From a checkpoint of a small autoregressive pixel model.
Model: 13.4M parameters, 20-pixel images, width 320, layers 8, norm layernorm, activation gelu.
Data: trained on photos of arthropod specimens (BIOSCAN-5M), 195000 training examples, 3.4 epochs.
Rows from block 3 of a small autoregressive pixel model, named by matrix and row number. Rows with one number belong to one neuron. Each number is 500 + 25 x the weight over its row's rms, rounded and kept within 0 to 999. All counts start at 0. Numbers have three digits each.
After each neuron's rows are labels from the 100 images, of 14976, where the neuron reaches its highest value: "responds to" is what is common among them. Only what is clearly more common there than usual is listed. The data: photos of arthropod specimens (BIOSCAN-5M).
# fc1: MLP up (model.blocks.3.mlp.fc1.weight, 1920x320), inputs 240-319
# fc2: MLP down (model.blocks.3.mlp.fc2.weight, 320x1920, transposed), outputs 240-319

fc1.618:490522506515467487497502490490529435464496498522537512527496501490468499486519545529497496524506514511536507502472495485458476506535503473492489492462509536535482510521456507514530499439513498477497533473506480492548527509536530540465475510
fc2.618:514546490492491516475493486511494517504549524512489550471526493528502507503524482509490480517481529478512522504518501462491481490470523530499477502543545489529491471489495495545461487535496503432475489509485516475502547482493499487501464545
responds to: order Hemiptera

fc1.486:476487504530534527525507501520464498509466500501482509541489496461457486512497491482481498498473514490492486439536523494464495501503465510493511537475473466525501498464501466492480509541495505492512559548495483524522535534497507517542560499
fc2.486:488477468498453482477461503511540530533484468486444500480474500508539510502532525534499458508492503484511501527497497516485494549517497505449535541503520519493510521484511498477479524498463502474477493502489520572539416487495497483546565518
responds to: order Coleoptera

fc1.389:476470525477535476516509479543538513480499534531493461500495484477502530484469498509554500518529504525484485453492519518512529529511508526468534536479518500462528508490507488476492522482516507511508500478472506468524526491509515460519517482
fc2.389:548532502524487511453522463492494482517494529520474520544498524538516491512536512494499470485486500525488530474505500485501518508460520501497474515470507486545542517513501480506533494476508478506501480507476510487449511504497496525528524496
responds to: order Hymenoptera

fc1.579:564545478467490496531476457490508477529500490527497497486495515470484504519502465465484520525512486507485524524484514483511475473492484486527481464506521490525505470479529532472539528496530517530538488468469479497514473491512513540496450455
fc2.579:497518472472503495473467540491482477507493482499488486513505499486500480474491515543497538486512534460508462486516501491513474500494485472496532508506532487490499507505497465511469523516504515492471477510476537476480468497508563479484519533
responds to: order Coleoptera

fc1.436:495486519491469515454446512502470481487484519528530498483500498486490508476458486484534497494512492449501547466499536516480509560518478519504483484471480485545539520491443429522539520509477473505421482417496510509442564479507469512557491508
fc2.436:466501490528470499516553485549539478545520507481463535511483491524502492519518474506475519515486524534497520504481542504514474463459512480494428503491496496515465512510515464523528519494485509493543502469494530542528523500476502515503491473
responds to: order Coleoptera

fc1.570:524498504520558517481458492500466443518468519493476484491528508499445535529507512505525486527534510525485468501519505538513542506505546514474489487516495490573521468511526501500492506510467510490514493488511493517508532498490470533513509482
fc2.570:480506549530503514503528518515520486495454468502483498522480490507473537461537466553512507512510522462515529495526499511480507518525473515554532489520500539468505476505529501530522510509499463479464496448495504492520475487487512520507467492
responds to: order Coleoptera

fc1.594:478534483498513452437518513533508505493490496507520481519494507482502491493439479482472511485530521524503510502523481513567448530531489485526503499520495480475513483493481463454467538503508474513485488546476518504512478526506448519488476512
fc2.594:540492492519502514536523500479487489484488496492494495578476490561554495529505518469498483462515488523497484525507481487478484474499509507507520521456482511517526563511509492515560510501498476479549490504499482486457500478540508449475532484
responds to: order Lepidoptera

fc1.67:530489519451476469469501517505466505524477500525505473507473535482539494480478502520542503501495525494484481497475510485501519517547473513520511510503487518469507496476476468515523499493463505497500499468465480479495575478546499495482534500
fc2.67:525553475509532482509525490521473473451481520518498517544480502498485497529503501514514479532503491515496500511501470461500533464487516481526528492492522479449499510492533513489522432503505532471491481469496505517498510531497471516543475494
responds to: order Hymenoptera

fc1.183:512495462480499483459510475513522505508521543465484507509487525519455512513482524478479512545498485495552509534478500525491514489495494474453453514487506492489522508511494496500501511485507512513498495482485494497474552540470498485515486503
fc2.183:506521474516525535544519534485508504513501514500562481452499512489544465471499527526474489473534484540482525520455502526514480497471517486505510536474471541495471519523522493558531485496525492510492497487477470530501482515452531521497532506
responds to: order Coleoptera

fc1.418:496491525534470500531521505488557514487490470485515514493484436483514487492490572471471508506535501546551494514509484493550546505496493487495502479526481478532505502509510490514437494510550460488502553493503524506470529485538499494540555515
fc2.418:523470522470444500507530492507488501492505501478502507478538513493518480506527527539526481518486487535495509509529519554506483454527489485502493544497478498476518515469496483489508490522557519489521446514464476498489495517501425530533491503
responds to: order Hemiptera

fc1.365:497477499484489482497456484490512541512501509506524480490489460487494516502497536523480509490533506494496498479491522500528483486511494466485495519506544513496492504547464483562525477489514492523485508500491533503487479528453488508524517512
fc2.365:520547496537509487484503491510515545473488486511536508449490482494499472526538484500494503463496485519520493482517468462513520521527523481503522506484483471523485490487514494465457510466505537502470490497502508503521478564444518523475471499
responds to: order Lepidoptera

fc1.483:482451492484471500532477496479504514505470533495483506512472470500438537535520480546494479510503481500522470493498499486532507522495488528514474472498511480510502492492477565482505523489463507493530529477498528506516505483469487526493463483
fc2.483:477520529488522533527506450508503509505496463504452508514502503518493501507508517495515510485489535474527561502500517492479503505564474512480474483466516514475507498482514481488489460512442516544496472498468503479476473506505536451499516490
responds to: order Hemiptera

fc1.507:538479451516484546478508501507450527505547519482502472467512512480508467476510495479469529525506476499486502537557511489490497552501463504502512512522535543526528440489484515470546514481477550494448524517489501506503539460480481521514485525
fc2.507:530470493490521462524486479533532522484539516517483528498489476507510482519464467520531484481478490515494524522511488513490490523462476454507487485525455528502454475483495477531526512473503471502453513506562499484555480508492470482531519501
responds to: order Lepidoptera

fc1.505:501483547495509521502466484475520500541497550511512492495501501522509541523521472538479547512507481482477499474497466542489543458547505496499489524521509496537507488499507524521486528472485481541469519474507518522477512493519493483489494500
fc2.505:476552512499523503482517492514488472507504515450545472513492506482502462467486481475530480497499507519513482537484481474535520526500470461512524480474491467529510524477472472436501474475534508522534457484536478534501421542453501499515498534
responds to: order Coleoptera

fc1.140:516533468494458464442497522482518491494505502555504456470538564496532508484490526514451530453526542472538510516478505492542521503507482502476509464527474469511466488473520492490468500541493492519494535507507513509481466543497496526532482524
fc2.140:517487518511495473499467501501529522482534477496536497473502461475487494531513485460501518520487477476532542509521481470488482492517525476487483497469504497505468472446475504524520510507509486508514527515491490492529487454516525508496482510
responds to: order Lepidoptera

fc1.574:442462483471492477501498518506516525505504485456558525505508492558504528490558461492493511473519521470499522539473485526574491459514507526471485527491507494496486488500542503488510523457497508524511484494469509483489510493504470469478463501
fc2.574:477546516462497504477538498501523480524513537470525455494546495470492497486519461576473496524519494551472529481494497467478481498552526473458504475541502503479496549515496536506456500486561512482526466517500478495486487542477493512524511496
responds to: order Hemiptera

fc1.652:512509482536530479497490475498455515515466480523500499521538501536475486489505519446526456478475476492502445497540508552518531500516478473530543471563476509474525509554492527487519507529522433494495513503526498518481520495527522510511481495
fc2.652:526470484503506499524513491419506491477522511437471520455522489523495474463492484518491458484527509539472513537485497577493493477549470514484510509494506509478476482528516502510487541494494493493490524515497477487506494510530525542511498441
responds to: order Coleoptera

fc1.361:534504546476474493532511533492497453498527484467460437497485487517480513491476517464520475564488531501515492537504543562523461514508484447512507466434500491514518488495492499506512499528465501524506516519481481530496513480503495510505529540
fc2.361:494518519495544442480497508490509560508500573510531493517543493429528457525490477469536503509470522496462480477503500500502450496517477476525516480488525499506447516526530517510463466512489474495458457469504475496474544460498531517475492479
responds to: order Coleoptera

fc1.573:525480497482474487461502518492517507502520502524533489499426459506491512491515544485483495512510486468513545471452498515524493495512522497512485500525487498504503490507498497502476535516503508515484525478493514485487488484522507503453525521
fc2.573:493457514439529482517488484486505501505518520510506456513496494495499510524501511510488530489513542502499478537527496463490510495535503526559481483513486485495535528514519511504497491521505493566489467496470523535473508507478499510488465499
responds to: order Lepidoptera

fc1.20:514520494527455514471534470493504519522510496532518528470500480523495500456484541507528539485484539497549492477465467484473534520536501509525521510542494489538565476503499506497483472532459552506487471517523514500561495503520478508492488511
fc2.20:549517486464505483505480471478506509498498508469533448497543492545488541512531505478482482474526495517456482512534503495472488506515483457494535502511532522493483520510502508485476457499489485512535466499534527488508549517491487516493505488
responds to: order Lepidoptera

fc1.265:457463476486465517502483531499505500513497469471553477514504481475557548468481516467505493478483494503493480525528528504484526521503525521495512471535524534491492497501526504516537500497508498486482497511527486499490528523531496482511489494
fc2.265:505519557467501520491515508533463514508484495509460491495496507500474461520529484522520494502492467521482473506459522548504524481578540540468512519500474456522527473480525532529457495508505474471516512511498513512475481494453473452534520512
responds to: order Hemiptera

fc1.614:561472488509494540492492490482504505517476485512522474472524491511524518473470543528506497510519513444465471455530529502506584500506525520478490533507514512528525495546518508527518467511521498541468498490536506505475456530513531510548503466
fc2.614:544546462533503525498510509507477458507508517473489486491534493521490498473494470534545463548437561477553492508535488476494509482507520498525480485491544556493494483515529499539503500504513477502497508558526500509515504492497495489493503481
responds to: order Coleoptera

fc1.688:483525512477501567519505532468529437527444505494460513519449539456472441546553513515494514490528485532529478498478533505485461547521496513480501529449493488494478487517531483545497531493522486526523493514473488519463498509514559502494522479
fc2.688:489537505527499534470506481505529471523499477500489493498516470466500478508545482506499497497501510524489472490503519500499512511471512462518543504520530481506532511495503543497437528484525523516494497486471500463512460530519497481484538555
responds to: order Hemiptera

fc1.535:480563488421526495474487513482499466508481520534508505447504520487491484511494561440481518540474512486502450440501485457491511511534468502501512504500500474560491475522484495517500485544501480494542509514497527496505478523484516526540515540
fc2.535:522472496468491511481462501521542549498498506479523528478458525518513511466505470500529489527485458515483454484501492492527483544501528464485526492488529512455476508538521518491502487459510526539473546492483502499501500494465482504525518501
responds to: order Coleoptera

fc1.627:489511508497510472518481502495430492498465492485492534517489519493513476506518498533504506532485469496522450509495531516488486475491543489479459500495488501465503504527521477495514481492515455482472466499537521468499511515510507505459516476
fc2.627:459496462466485502513539546546501525478513498482518527513518515516537561528518513560532472525522509483509496518495441492482474481528499478476483530495509510528500474490478489487511505517504500520500472523494551486478486485481526529515526458
responds to: order Hymenoptera

fc1.253:531500505532488491487443489518479509515486499510550483495539505494481495475513510494505509488519505448519466495511538548478493495496504493482517527490456507504482487504502477456508459513497522490512510495517508490499513444522450540506479483
fc2.253:532489463471507532504500548520482489501468460490517504492506455485485467524492541501548509539476478507542464460500513472488519520479474561520500534489518469511486513446493502486530482530502524555522502498513541469510490487477500518491545531
responds to: order Hymenoptera

fc1.522:522486492526458540486507488531514521454517502480500465501480469520498510458507516551479496487529510484513533504523510511517487472532497489485503487471552490495522477530480516504441516526489482488502501525448492569501544546499484457485511450
fc2.522:452501456510539474550529444494510490474508531490498511561499500516513487474511459469502525511497534535479480483533520537502469515492499498481503503514495489528496502487501496484558529494491489508455487458491475494492471457498521509515485499
responds to: order Coleoptera

fc1.295:538486500493465492517490502519488487469509489444451546517497467486489548484510500445520517519516478502495517490547503513528501477489511518483538477532542486481504495456522517469508465490507501479545517476504481565477497467471443449463511511
fc2.295:532512514482522470468502492506488505545485514482551459512527531495531463537503493551529490511489474533488481481493525477502457495554558504472499514523471502475510522517491529475426532510530511470544478486500492505519521559480448477490511482
responds to: order Hemiptera