{"train_examples": 195000, "mlp_ratio": 6, "fused_qkv": false, "drop_path": 0.05, "lr": 0.0015, "grad_clip": 1.0}
Rows from block 3 of a small autoregressive pixel model, named by matrix and row number. Rows with one number belong to one neuron. Each number is 128 + 32 x the weight over its row's rms, rounded and kept within 0 to 255. All counts start at 0. Numbers have three digits each. After the name is the row's rms in percent of the matrix's.
Before each neuron's rows are labels from the 100 images, of 14976, where the neuron reaches its highest value: "responds to" is what is common among them. Only what is clearly more common there than usual is listed. The data: photos of arthropod specimens (BIOSCAN-5M).
# fc1: MLP up (model.blocks.3.mlp.fc1.weight, 1920x320), inputs 240-319
# fc2: MLP down (model.blocks.3.mlp.fc2.weight, 320x1920, transposed), outputs 240-319

responds to: order Lepidoptera
fc1.39 093:157170112200114104116117135109152118108133101121148172177091108072076086130123097158133138079189085135115139099068144140175131111146117175154181118090127118134052086151153046163148113119150086093111116116137160116103072145061049142143078147
fc2.39 097:144081101114138054064135147111100144109149104138163112167199135099116161119073159151151172161096097113169172166191076164111132129126153133133109135094154181131095140113177123127176204164124107154122138115135059157072159125151115143139132110

responds to: order Lepidoptera; order Hemiptera
fc1.657 091:115171130103101111162105174058154152100104078170096119172137145122084116130145125106129143128103144146173146110129116141094137093128082120130106101084098132133070189192121114120125168137148133119184113150161131135107023038121171161150130118
fc2.657 095:094087103098142125074168117107125202111173143112171145129124119128143091118087141150146126140109192131115110142162123135151111126148185154157127131160125097092081164083197139120092157173185121147082147101108086132123091120116117176090101078

responds to: order Hemiptera
fc1.622 099:111113138126094174177160089081100174087111126107091117168135131104088093137098200068101131073129098183127147113146156064120174143212129105129099152063165119097160110113087169133160122140141198096145117088185033139147134100091106106103162100
fc2.622 099:156101145153041141131157123097175176123046171131164154089182117073165127130087083114166125150119126222149138090072127145130101110112119207092196166134114135141055157142085080121129108149187137161113205156126193111151123113118117117181133118

responds to: order Coleoptera
fc1.268 095:206133128105114062124102103215114118124120090133136140160151144140106140178131050136106127165189115145091109099127130157103084118152121157124116082093125183143122149094098086138127152148142150142110136113050114093138076179114151141124145126
fc2.268 100:063090127107158109142128112098157154103153081090094136183145110107172156113135144122162117166158105094148163098086130189126135126113155113119151100156138150155102121113064105075134144141165145102112151151100107157114180175158105100125090123

responds to: order Coleoptera
fc1.439 081:126140118160119123100113154104145135118084193162192121147162092113129112093085094136110161142125156141130143141185108138176153102150158164146225104167137069109185142161092159145122140100157096135141094110109149126147154144209088088134084145
fc2.439 082:135088061127137118130132072140176167135102109054112143147113140120122126108134157092100135130157149147141143110108120155167098172107129114077124129113173131109066170132084102138136136111029095092124132142125122122116079056133165130136119159

responds to: order Hemiptera
fc1.767 087:141115086110061134131094106017232075144148155134103084114135076173114116174102124119056140112141144156149150139126159098144107115092133122080071142139143112150090127152130175144082095158180114124144123103157170136139113175150171135144128077
fc2.767 086:121106143148122111102076103149182096084105070157092163118139131169149055180080129133113138155122195153132109126116174122095179087141111150111135120166104098147164098105161120155064136093184123129160104146131155135111111161126076088069191102

responds to: order Hymenoptera
fc1.119 099:123060172089199146140120134166136138124118132178110065149202091157107099114152139168162167169136102078209096105127157134094145132143099164121146129100099077129181117115127084122091137111127125134122175123132101133141131210115089141121129069
fc2.119 098:139207145101086141086148107163216145114103160103177165157122170155101096171102111113150145160152146135121143101126105125156117144176157119143156171092155113130110107158150163124152103097146185185072081147141122168075131133120143084111099125

responds to: order Diptera
fc1.37 097:189144116149120099076107162086163131077146186152096121079118166168165125111159132105117147140134135100178097136106103139128086145142082131063126098089137122107122111114161136103130087144134225178106141152158165140150110118106138131101170136
fc2.37 107:150130114087114116139086128121126119147167128118106126101078161086138073115128106126123182155120088064181141147054062064132121141123073119143206115179078144112101073112159108088179121110162140179087132086109083115145099082107162188104083152

responds to: order Diptera
fc1.440 104:135096107098122113122105136164140144143202082120116123143147139132137092101139100125171125147094087108146141138097120072077120217113063135197179087111153093131150106141121172138141136194153154116174089166131142127179082154151125134127118095
fc2.440 099:043105110123173111116131208147209110082091137122147130140075152121185113172126095087020170178126213121127085154172060125156120085137110161158091130117151126127077128130138184137148107128121123146068084132123121088108053117104125114085095157

responds to: order Hemiptera
fc1.36 094:153111174172128151183109123151080084110186047152083108141160083140168076142138139124153110165147077174146149159132155157099121112101109194146144142096120138156056106119155123176200159138080108115141150070141140142121143118093135121143100119
fc2.36 096:102163047099202127115056078128118153121115143154161158126128109145178142129113134108127111129096092169128123131152122139138128117127146051147166084100133113152071120130157147134088027157121154113152147206132166119120058157107107097123117165

responds to: order Hymenoptera
fc1.276 097:108114072130107092063124166141124159096167129128115084134101154106113143114100077114181122093147102108048142154131113102098156173101129100140104163212104111151080160141151137129105109175123128127084123123150108156130109080118077118178146165
fc2.276 092:172151123096178136113098150093099099112101184097122115153149142096110096122123141124131103116138169099098075108159100177111144098129139138190167126082168113101133132131116130131111083123162147109088158152110145110173180126128168100100136080

responds to: order Lepidoptera
fc1.286 094:128208105099112091163187175067136170137132114102151142182085073092093088173130134084068171060109111130142132090116117095167159106154174155165136153122148087189157165141103100152154095137122121074154097164186138107133108147113110119136130181
fc2.286 097:136107096076147108149189177122109139130131169118136110159142133142122136133094161119203123129108146139101133152211153116123125078106152148102116116083112125116093129086167078144150169171149121150130085129193114161070098139122123214100110093

responds to: order Hemiptera
fc1.498 099:112118094145098124132169096126116143050114115148090119109124116131138144092157136131159200052168216160184110160127162137101122078144184125085062119141132175103110155142136077112122139108132137139060056148137084152147089139192140086131181162
fc2.498 101:139043108145124121101122125077147180105169069111116133102129123137120080112111145067104118082107169072155166086147176159174156162088126186132126083146155123139166120105117132157137194132122128132104184110139155151169146129086173117139095165

responds to: order Coleoptera
fc1.458 115:076129100114062096132097124159049111098180146189166163142077100109086142149198125104135127151164090134120147144167067180072053075118186102085121152136101168154117135067144161079130187131116187097134202144150129160119129085122101145118112120
fc2.458 115:188114152130198175119129093129089165141169148152123108171146118150071143130131118079155107124126126152128157069129149110108177164132074149110159129085123150085133146103101122107129090162129126072173104100083105116149094155048089120118135171

responds to: order Hemiptera
fc1.273 091:135142100094117136188146148102141136127151158089128122175103112128138119062152132082114140127111100098175135134125028076130116099185083116179119075103133080141165127125118123104098129127142094158069122140118133145112109112131148124058163138
fc2.273 089:120121132082175152119196132148139166153109122140151076140172145165135098055110137171185162143116110172118099192115142129168167085180164040151153112153129083073105136077159133081092122136221144101127093089093120154142135092077122124128090129

responds to: order Hymenoptera
fc1.314 099:119110127148087093113146117140101204157143129139166110112103115124095131111164090105161136186108152142103088135140103107103059149080164127136135157118122091072093127128169167135128134168118114125128132062151176132077137099107107100177099123
fc2.314 099:116135120131190114120121076151151096147094091127042131123108126141184137078116125139092108097148056103135170115086095140116162119127148116137126170092117153144105156088125115094149120169134169080096150143178189122096149117119115170113136129

responds to: order Diptera
fc1.27 104:117122169121119135111125154141124139140091116134113112131135135041142105105133115089101154087145094137146099117095103180112101136089157177124134097096136157083084122138144138155120131141159100093075126153133137163144048143111142091085115131
fc2.27 109:124150128090093098066180127131089164144106165155132115108135132113119115162151137127121151085193147110132144172085178087097172147102135077130141142153106056146083112087147136168188119124130143175134130144180097134201144171131055149178142136

responds to: order Hemiptera
fc1.54 096:117138197089102154099133170108114092133159169118081123128119140159136109114125184128170126131174165150160147148109072094062113108103137088133128104160099142144098120087090137132105163102123168162175210085156109102169084113102124135125136147
fc2.54 099:092103137133144155104165102131163138134128131129132167176170133130156164080193135076165111114089068151145107112156113104130152099088149155141129148115117072201108144112154165130140116138152146090132084124102145092136144195190120128064129170

responds to: order Hemiptera
fc1.721 093:138081154170076156159131158124153095125101117147149114115170108163097094149104145108056150180206132103163106103113146188156154148162140173150133126066197126109146114141121136118135128085116134192191146145124102132133221124111088162148142000
fc2.721 093:093148094096122130121086090106151090120056150136148131091070131089143111084043067142114094111124137179120110109161154099100121086104141092144179133104135172147139159154160118174106131188143160168117096181101161112078068134151102105150160145

responds to: order Diptera
fc1.404 103:176137138125102102107131124145167112053120150090112174154100142113089128152133099185144137118130136101119077120105156151195094124160099090121130129173142136114143100112098152088081124161112137171076113160122103208164084124148137132108097176
fc2.404 102:135098069163129135109113180180085165183165133176141157115113167164146061113173080106144144097128106140091188092059191120149109162138138076160142173175163150199097134097120112070139108083142174157031161099160098156186141171127104112118092109

responds to: order Hemiptera
fc1.542 103:126099108126099127129155089142095097070132119156150160113069105140123117186146157136116073122178110183127175122125110134089161094125176125114144126150160157127163148135123151130074089125114054103044071105173171201070120168129098089131183102
fc2.542 110:178159134109168130157118145128151139108117170142167083145154134162128089189160144122168084140145176119104125113154121152115131155166127115110090134155138075158175131153117159133125117100182147061069090090152088154095144133140160059157100078

responds to: order Lepidoptera
fc1.738 097:121144080121136158134126136075158190088077180116128073120168100118124138061182100159083139128078141150088165145170136165116163159147129117152152205144163133123193110146087100113136145127113125163108136097137118110123167146152155186101139137
fc2.738 091:124142100093119132134115133111134068111134077094165086112149105170135079172141077140105134120116075114176162094163129048120121171162120087185117104113137166165132128155134167086082122076158170179134158154126075127118139114132097132086070098