python train.py --arch="transformer_decoder" --norm_position="pre" --activation="gelu" --positions="learned"
Rows from block 2 of a small autoregressive pixel model, named by matrix and row number. Rows with one number belong to one neuron. Each number is 500 + 40 x the weight over its row's rms, rounded and kept within 0 to 999. All counts start at 0. Numbers have three digits each.
After each neuron's rows are labels from the 100 images, of 14976, where the neuron reaches its highest value: "strongest on" is what is common among them. Only what is clearly more common there than usual is listed. The data: photos of arthropod specimens (BIOSCAN-5M). In brackets: how many of the 100, against the usual share in percent.
# fc1: MLP up (model.blocks.2.mlp.fc1.weight, 1920x320), inputs 0-63
# fc2: MLP down (model.blocks.2.mlp.fc2.weight, 320x1920, transposed), outputs 0-63

fc1.81:526521577465508414475565520494456485499482510472559477459494594474471435538542482488512478495448506524505368502505465551489505492528458478493482467445474536517550477508449502505516461453513555
fc2.81:515552466509462520528486545539499524516442491471504552540467533493540455493517513473461560584467444443567558507453514474507489435528553430568569569493447495438512541544504480451491563541493501
strongest on: order Hymenoptera (42 vs 20.5)

fc1.93:498525523458566527496520475588521520558402469527523502522546498503408476494492473481592440481501484473577464497481532446445504449512455502515474469435547516427457469525515506484473489478509581
fc2.93:507469497535489532542508531480403455559522505467496545484531549460464510579494503448512517586467510435417487462493492522470529546467553460509521441561547478525459470470527553516524507507516472
strongest on: order Coleoptera (36 vs 16.8)

fc1.647:527514537512503508546493474516565499531423554496591449559488419573475551540501504597494432527519426480517478502557550468540490489557559483433506416502469461576509608485509473493539507509466482
fc2.647:522480529449487495571462490528492507528459481412492456555531548448511471494500483467456538439539536430473449510502462507396471500485510410501524550466466559459522468478468489472481484495449533
strongest on: order Lepidoptera (25 vs 7.3)

fc1.389:430557522472464481486473467498493517537451523485545562487475426487539441552514484505512471564566534443452472500574465507566515489480534491450488398547520487512445526465497440565467506467563516
fc2.389:531541498476535515545516513445489524489533542444448516478562516524546484497507517476469507509455495525547514500530550509495494521549505545473554493467491527468519367504549541481570518511593465
strongest on: order Coleoptera (39 vs 16.8)

fc1.3:502493547504473501535436452508558577453482538543539507503472499481512502558430459472558548533487531553532515544449513487515467481553496524546568526495510482488488495480492544489548588521488536
fc2.3:439543482488522499495525505515449472566485590434489548505494457486562503408552465579490516507550491500518533556469468501488463493461495492446455543501517551491452548513485506521495461531443421
strongest on: order Coleoptera (38 vs 16.8)

fc1.285:440566488464479487506487482521487487533539458495519496466470504434474494552523457493475450478448539512524501492585422428522415485510466552487481544546580463456488516496503536469475536503498519
fc2.285:518539539521504511427498513490482494505445507561517507587538387562582469505436479507498582485512529473511503517502436483528561467496544527477517553515491462493537445447533425585482491494447504
strongest on: order Coleoptera (36 vs 16.8)

fc1.332:556466485449460436557523453428425451535551491442503575484488525516516486483476482479463560470432505504485493443507478486444521507558493554490477513425507529452542476455491491462487503426562493
fc2.332:467521522529459457564553544585492471492527443546440513546511501545511562535498499442507469497481561482525508539525492461503572552515504470448530539537482495388552524447498527561484527482473555
strongest on: order Hemiptera (58 vs 11.3)

fc1.247:526439536497498548561461553523456478531454427530481492490575559487522484460475476546472484456561457473542540498599547535474524455533493528488502489563541486512481462484503472471535479497434554
fc2.247:473522561501535495448526485553480524446458563533516501512442460515439477516506432532507551542534516506441542495400466542463603612541473483447489454554448528452489476467445541507511503489509536
strongest on: order Lepidoptera (26 vs 7.3)

fc1.128:484485530543421454532584525514547479452453495505603473559503547508523476439564538477446488491527496423549503474479553458484467456439497460511533508492463536537435444562520484531476515520586549
fc2.128:588487500492529543469449534459577499420429508554516496559573488447518510442536526499470506550516490524516509588442549522524543574508532536485531553483488526505454536502452522526562506522475505
strongest on: order Hymenoptera (50 vs 20.5)

fc1.438:449460531472471516555432474426538484495515507476453503451490500514473460480462547526510556517535512490519512462469474541500508515460562553481564475500537571509486513510523501510575480483470436
fc2.438:506572440535521519560502550508494513436536491496507455526526473466505473464501535441476510430452518459436542543474519436486585449481518545506498495492491459526491489472520424524514593502509508
strongest on: order Coleoptera (39 vs 16.8)

fc1.95:471425515507466435487488457512498515546491424534479502435515451481475545512459531481577495491503503498491452492519439582479580464451498441496480498473524554621492621525515560491497470511542486
fc2.95:560505540541498503561550448537522493510479492501555462486545510437565558519518487445509457497409498490508501495431505475461446522475518468401572515469517536416511499536473480561507500549509451
strongest on: order Hymenoptera (50 vs 20.5)

fc1.147:487558482548510445531540546477528500524495501573569535455488525492514523529488447553534517481511467478548466501542541515503474476489515484451520554514566451516507514495589475437476540568466531
fc2.147:453529541416449478498522504483492527506491543524500505545513548505475459523581494536521526500559544529437496537440486556489465553503427533444490480486503376548538526470500521434508535520487542
strongest on: order Coleoptera (42 vs 16.8)

fc1.636:518513484466505493546525469507567487474468539453532510460515542506528473521482547511536482479400511523516558539535542555429486474546462449561561558394474580475484564425486428514475510514554485
fc2.636:493594562453510506494555588573500421458484473535545520472533572511569478574488527434426513497579521475534456472473512544512426445466530422516504600535454522473534518519470490509498472558507521
strongest on: order Hymenoptera (47 vs 20.5)

fc1.321:499505513509541496536428501511455532612492470506502530471570528510549605434500525387510556478511483513478559497537527441424478474494489472453461534521462540493488447515470506464524502499491527
fc2.321:482546572496524469509465552474523503439555487513557490508500447466462557505490555543524523500495541415576416466530512480470460456442421500514515452499527503481482487460575592415574532554510583
strongest on: order Hemiptera (50 vs 11.3)

fc1.658:481504484492474540458455523519490456512524533471554463535519495565511509534535470387468491498542463556560511523507512517489525490472442459532556538489474465484541546510443541546497486497450472
fc2.658:521546516445463469473424362463467548463447481486533429465435492447405487515513606550487531502511525460508459490516592492468509456480431460416543499456527516474495449452603484496532462538501534
strongest on: order Lepidoptera (29 vs 7.3)

fc1.115:556530483478528448528547534488529461530447580510443534583475516478484465509498502554481502506528496489461495587526482510550518473480508578466482485570481525502518496532492536522553489536516574
fc2.115:439516577485475515490514488468519492514577449491501508461455532472528440471449463522491498530486494524491532504475428436514437556450473464534452577485384541409434463502476435531478518460541480
strongest on: order Lepidoptera (51 vs 7.3)

fc1.580:533448527493540475562467484500542498505459487509464565484472537441515556536531574519476480515525539503514496493509518490470434488461493394511541514496440461557513518503499472496462506497507497
fc2.580:539454534514466482462477534475530452551426466505531483506491545448450456473553504541561459457536470433486464509477550487537467468581505459447495530499508542486468481516553546545500499463521518
strongest on: order Hymenoptera (41 vs 20.5)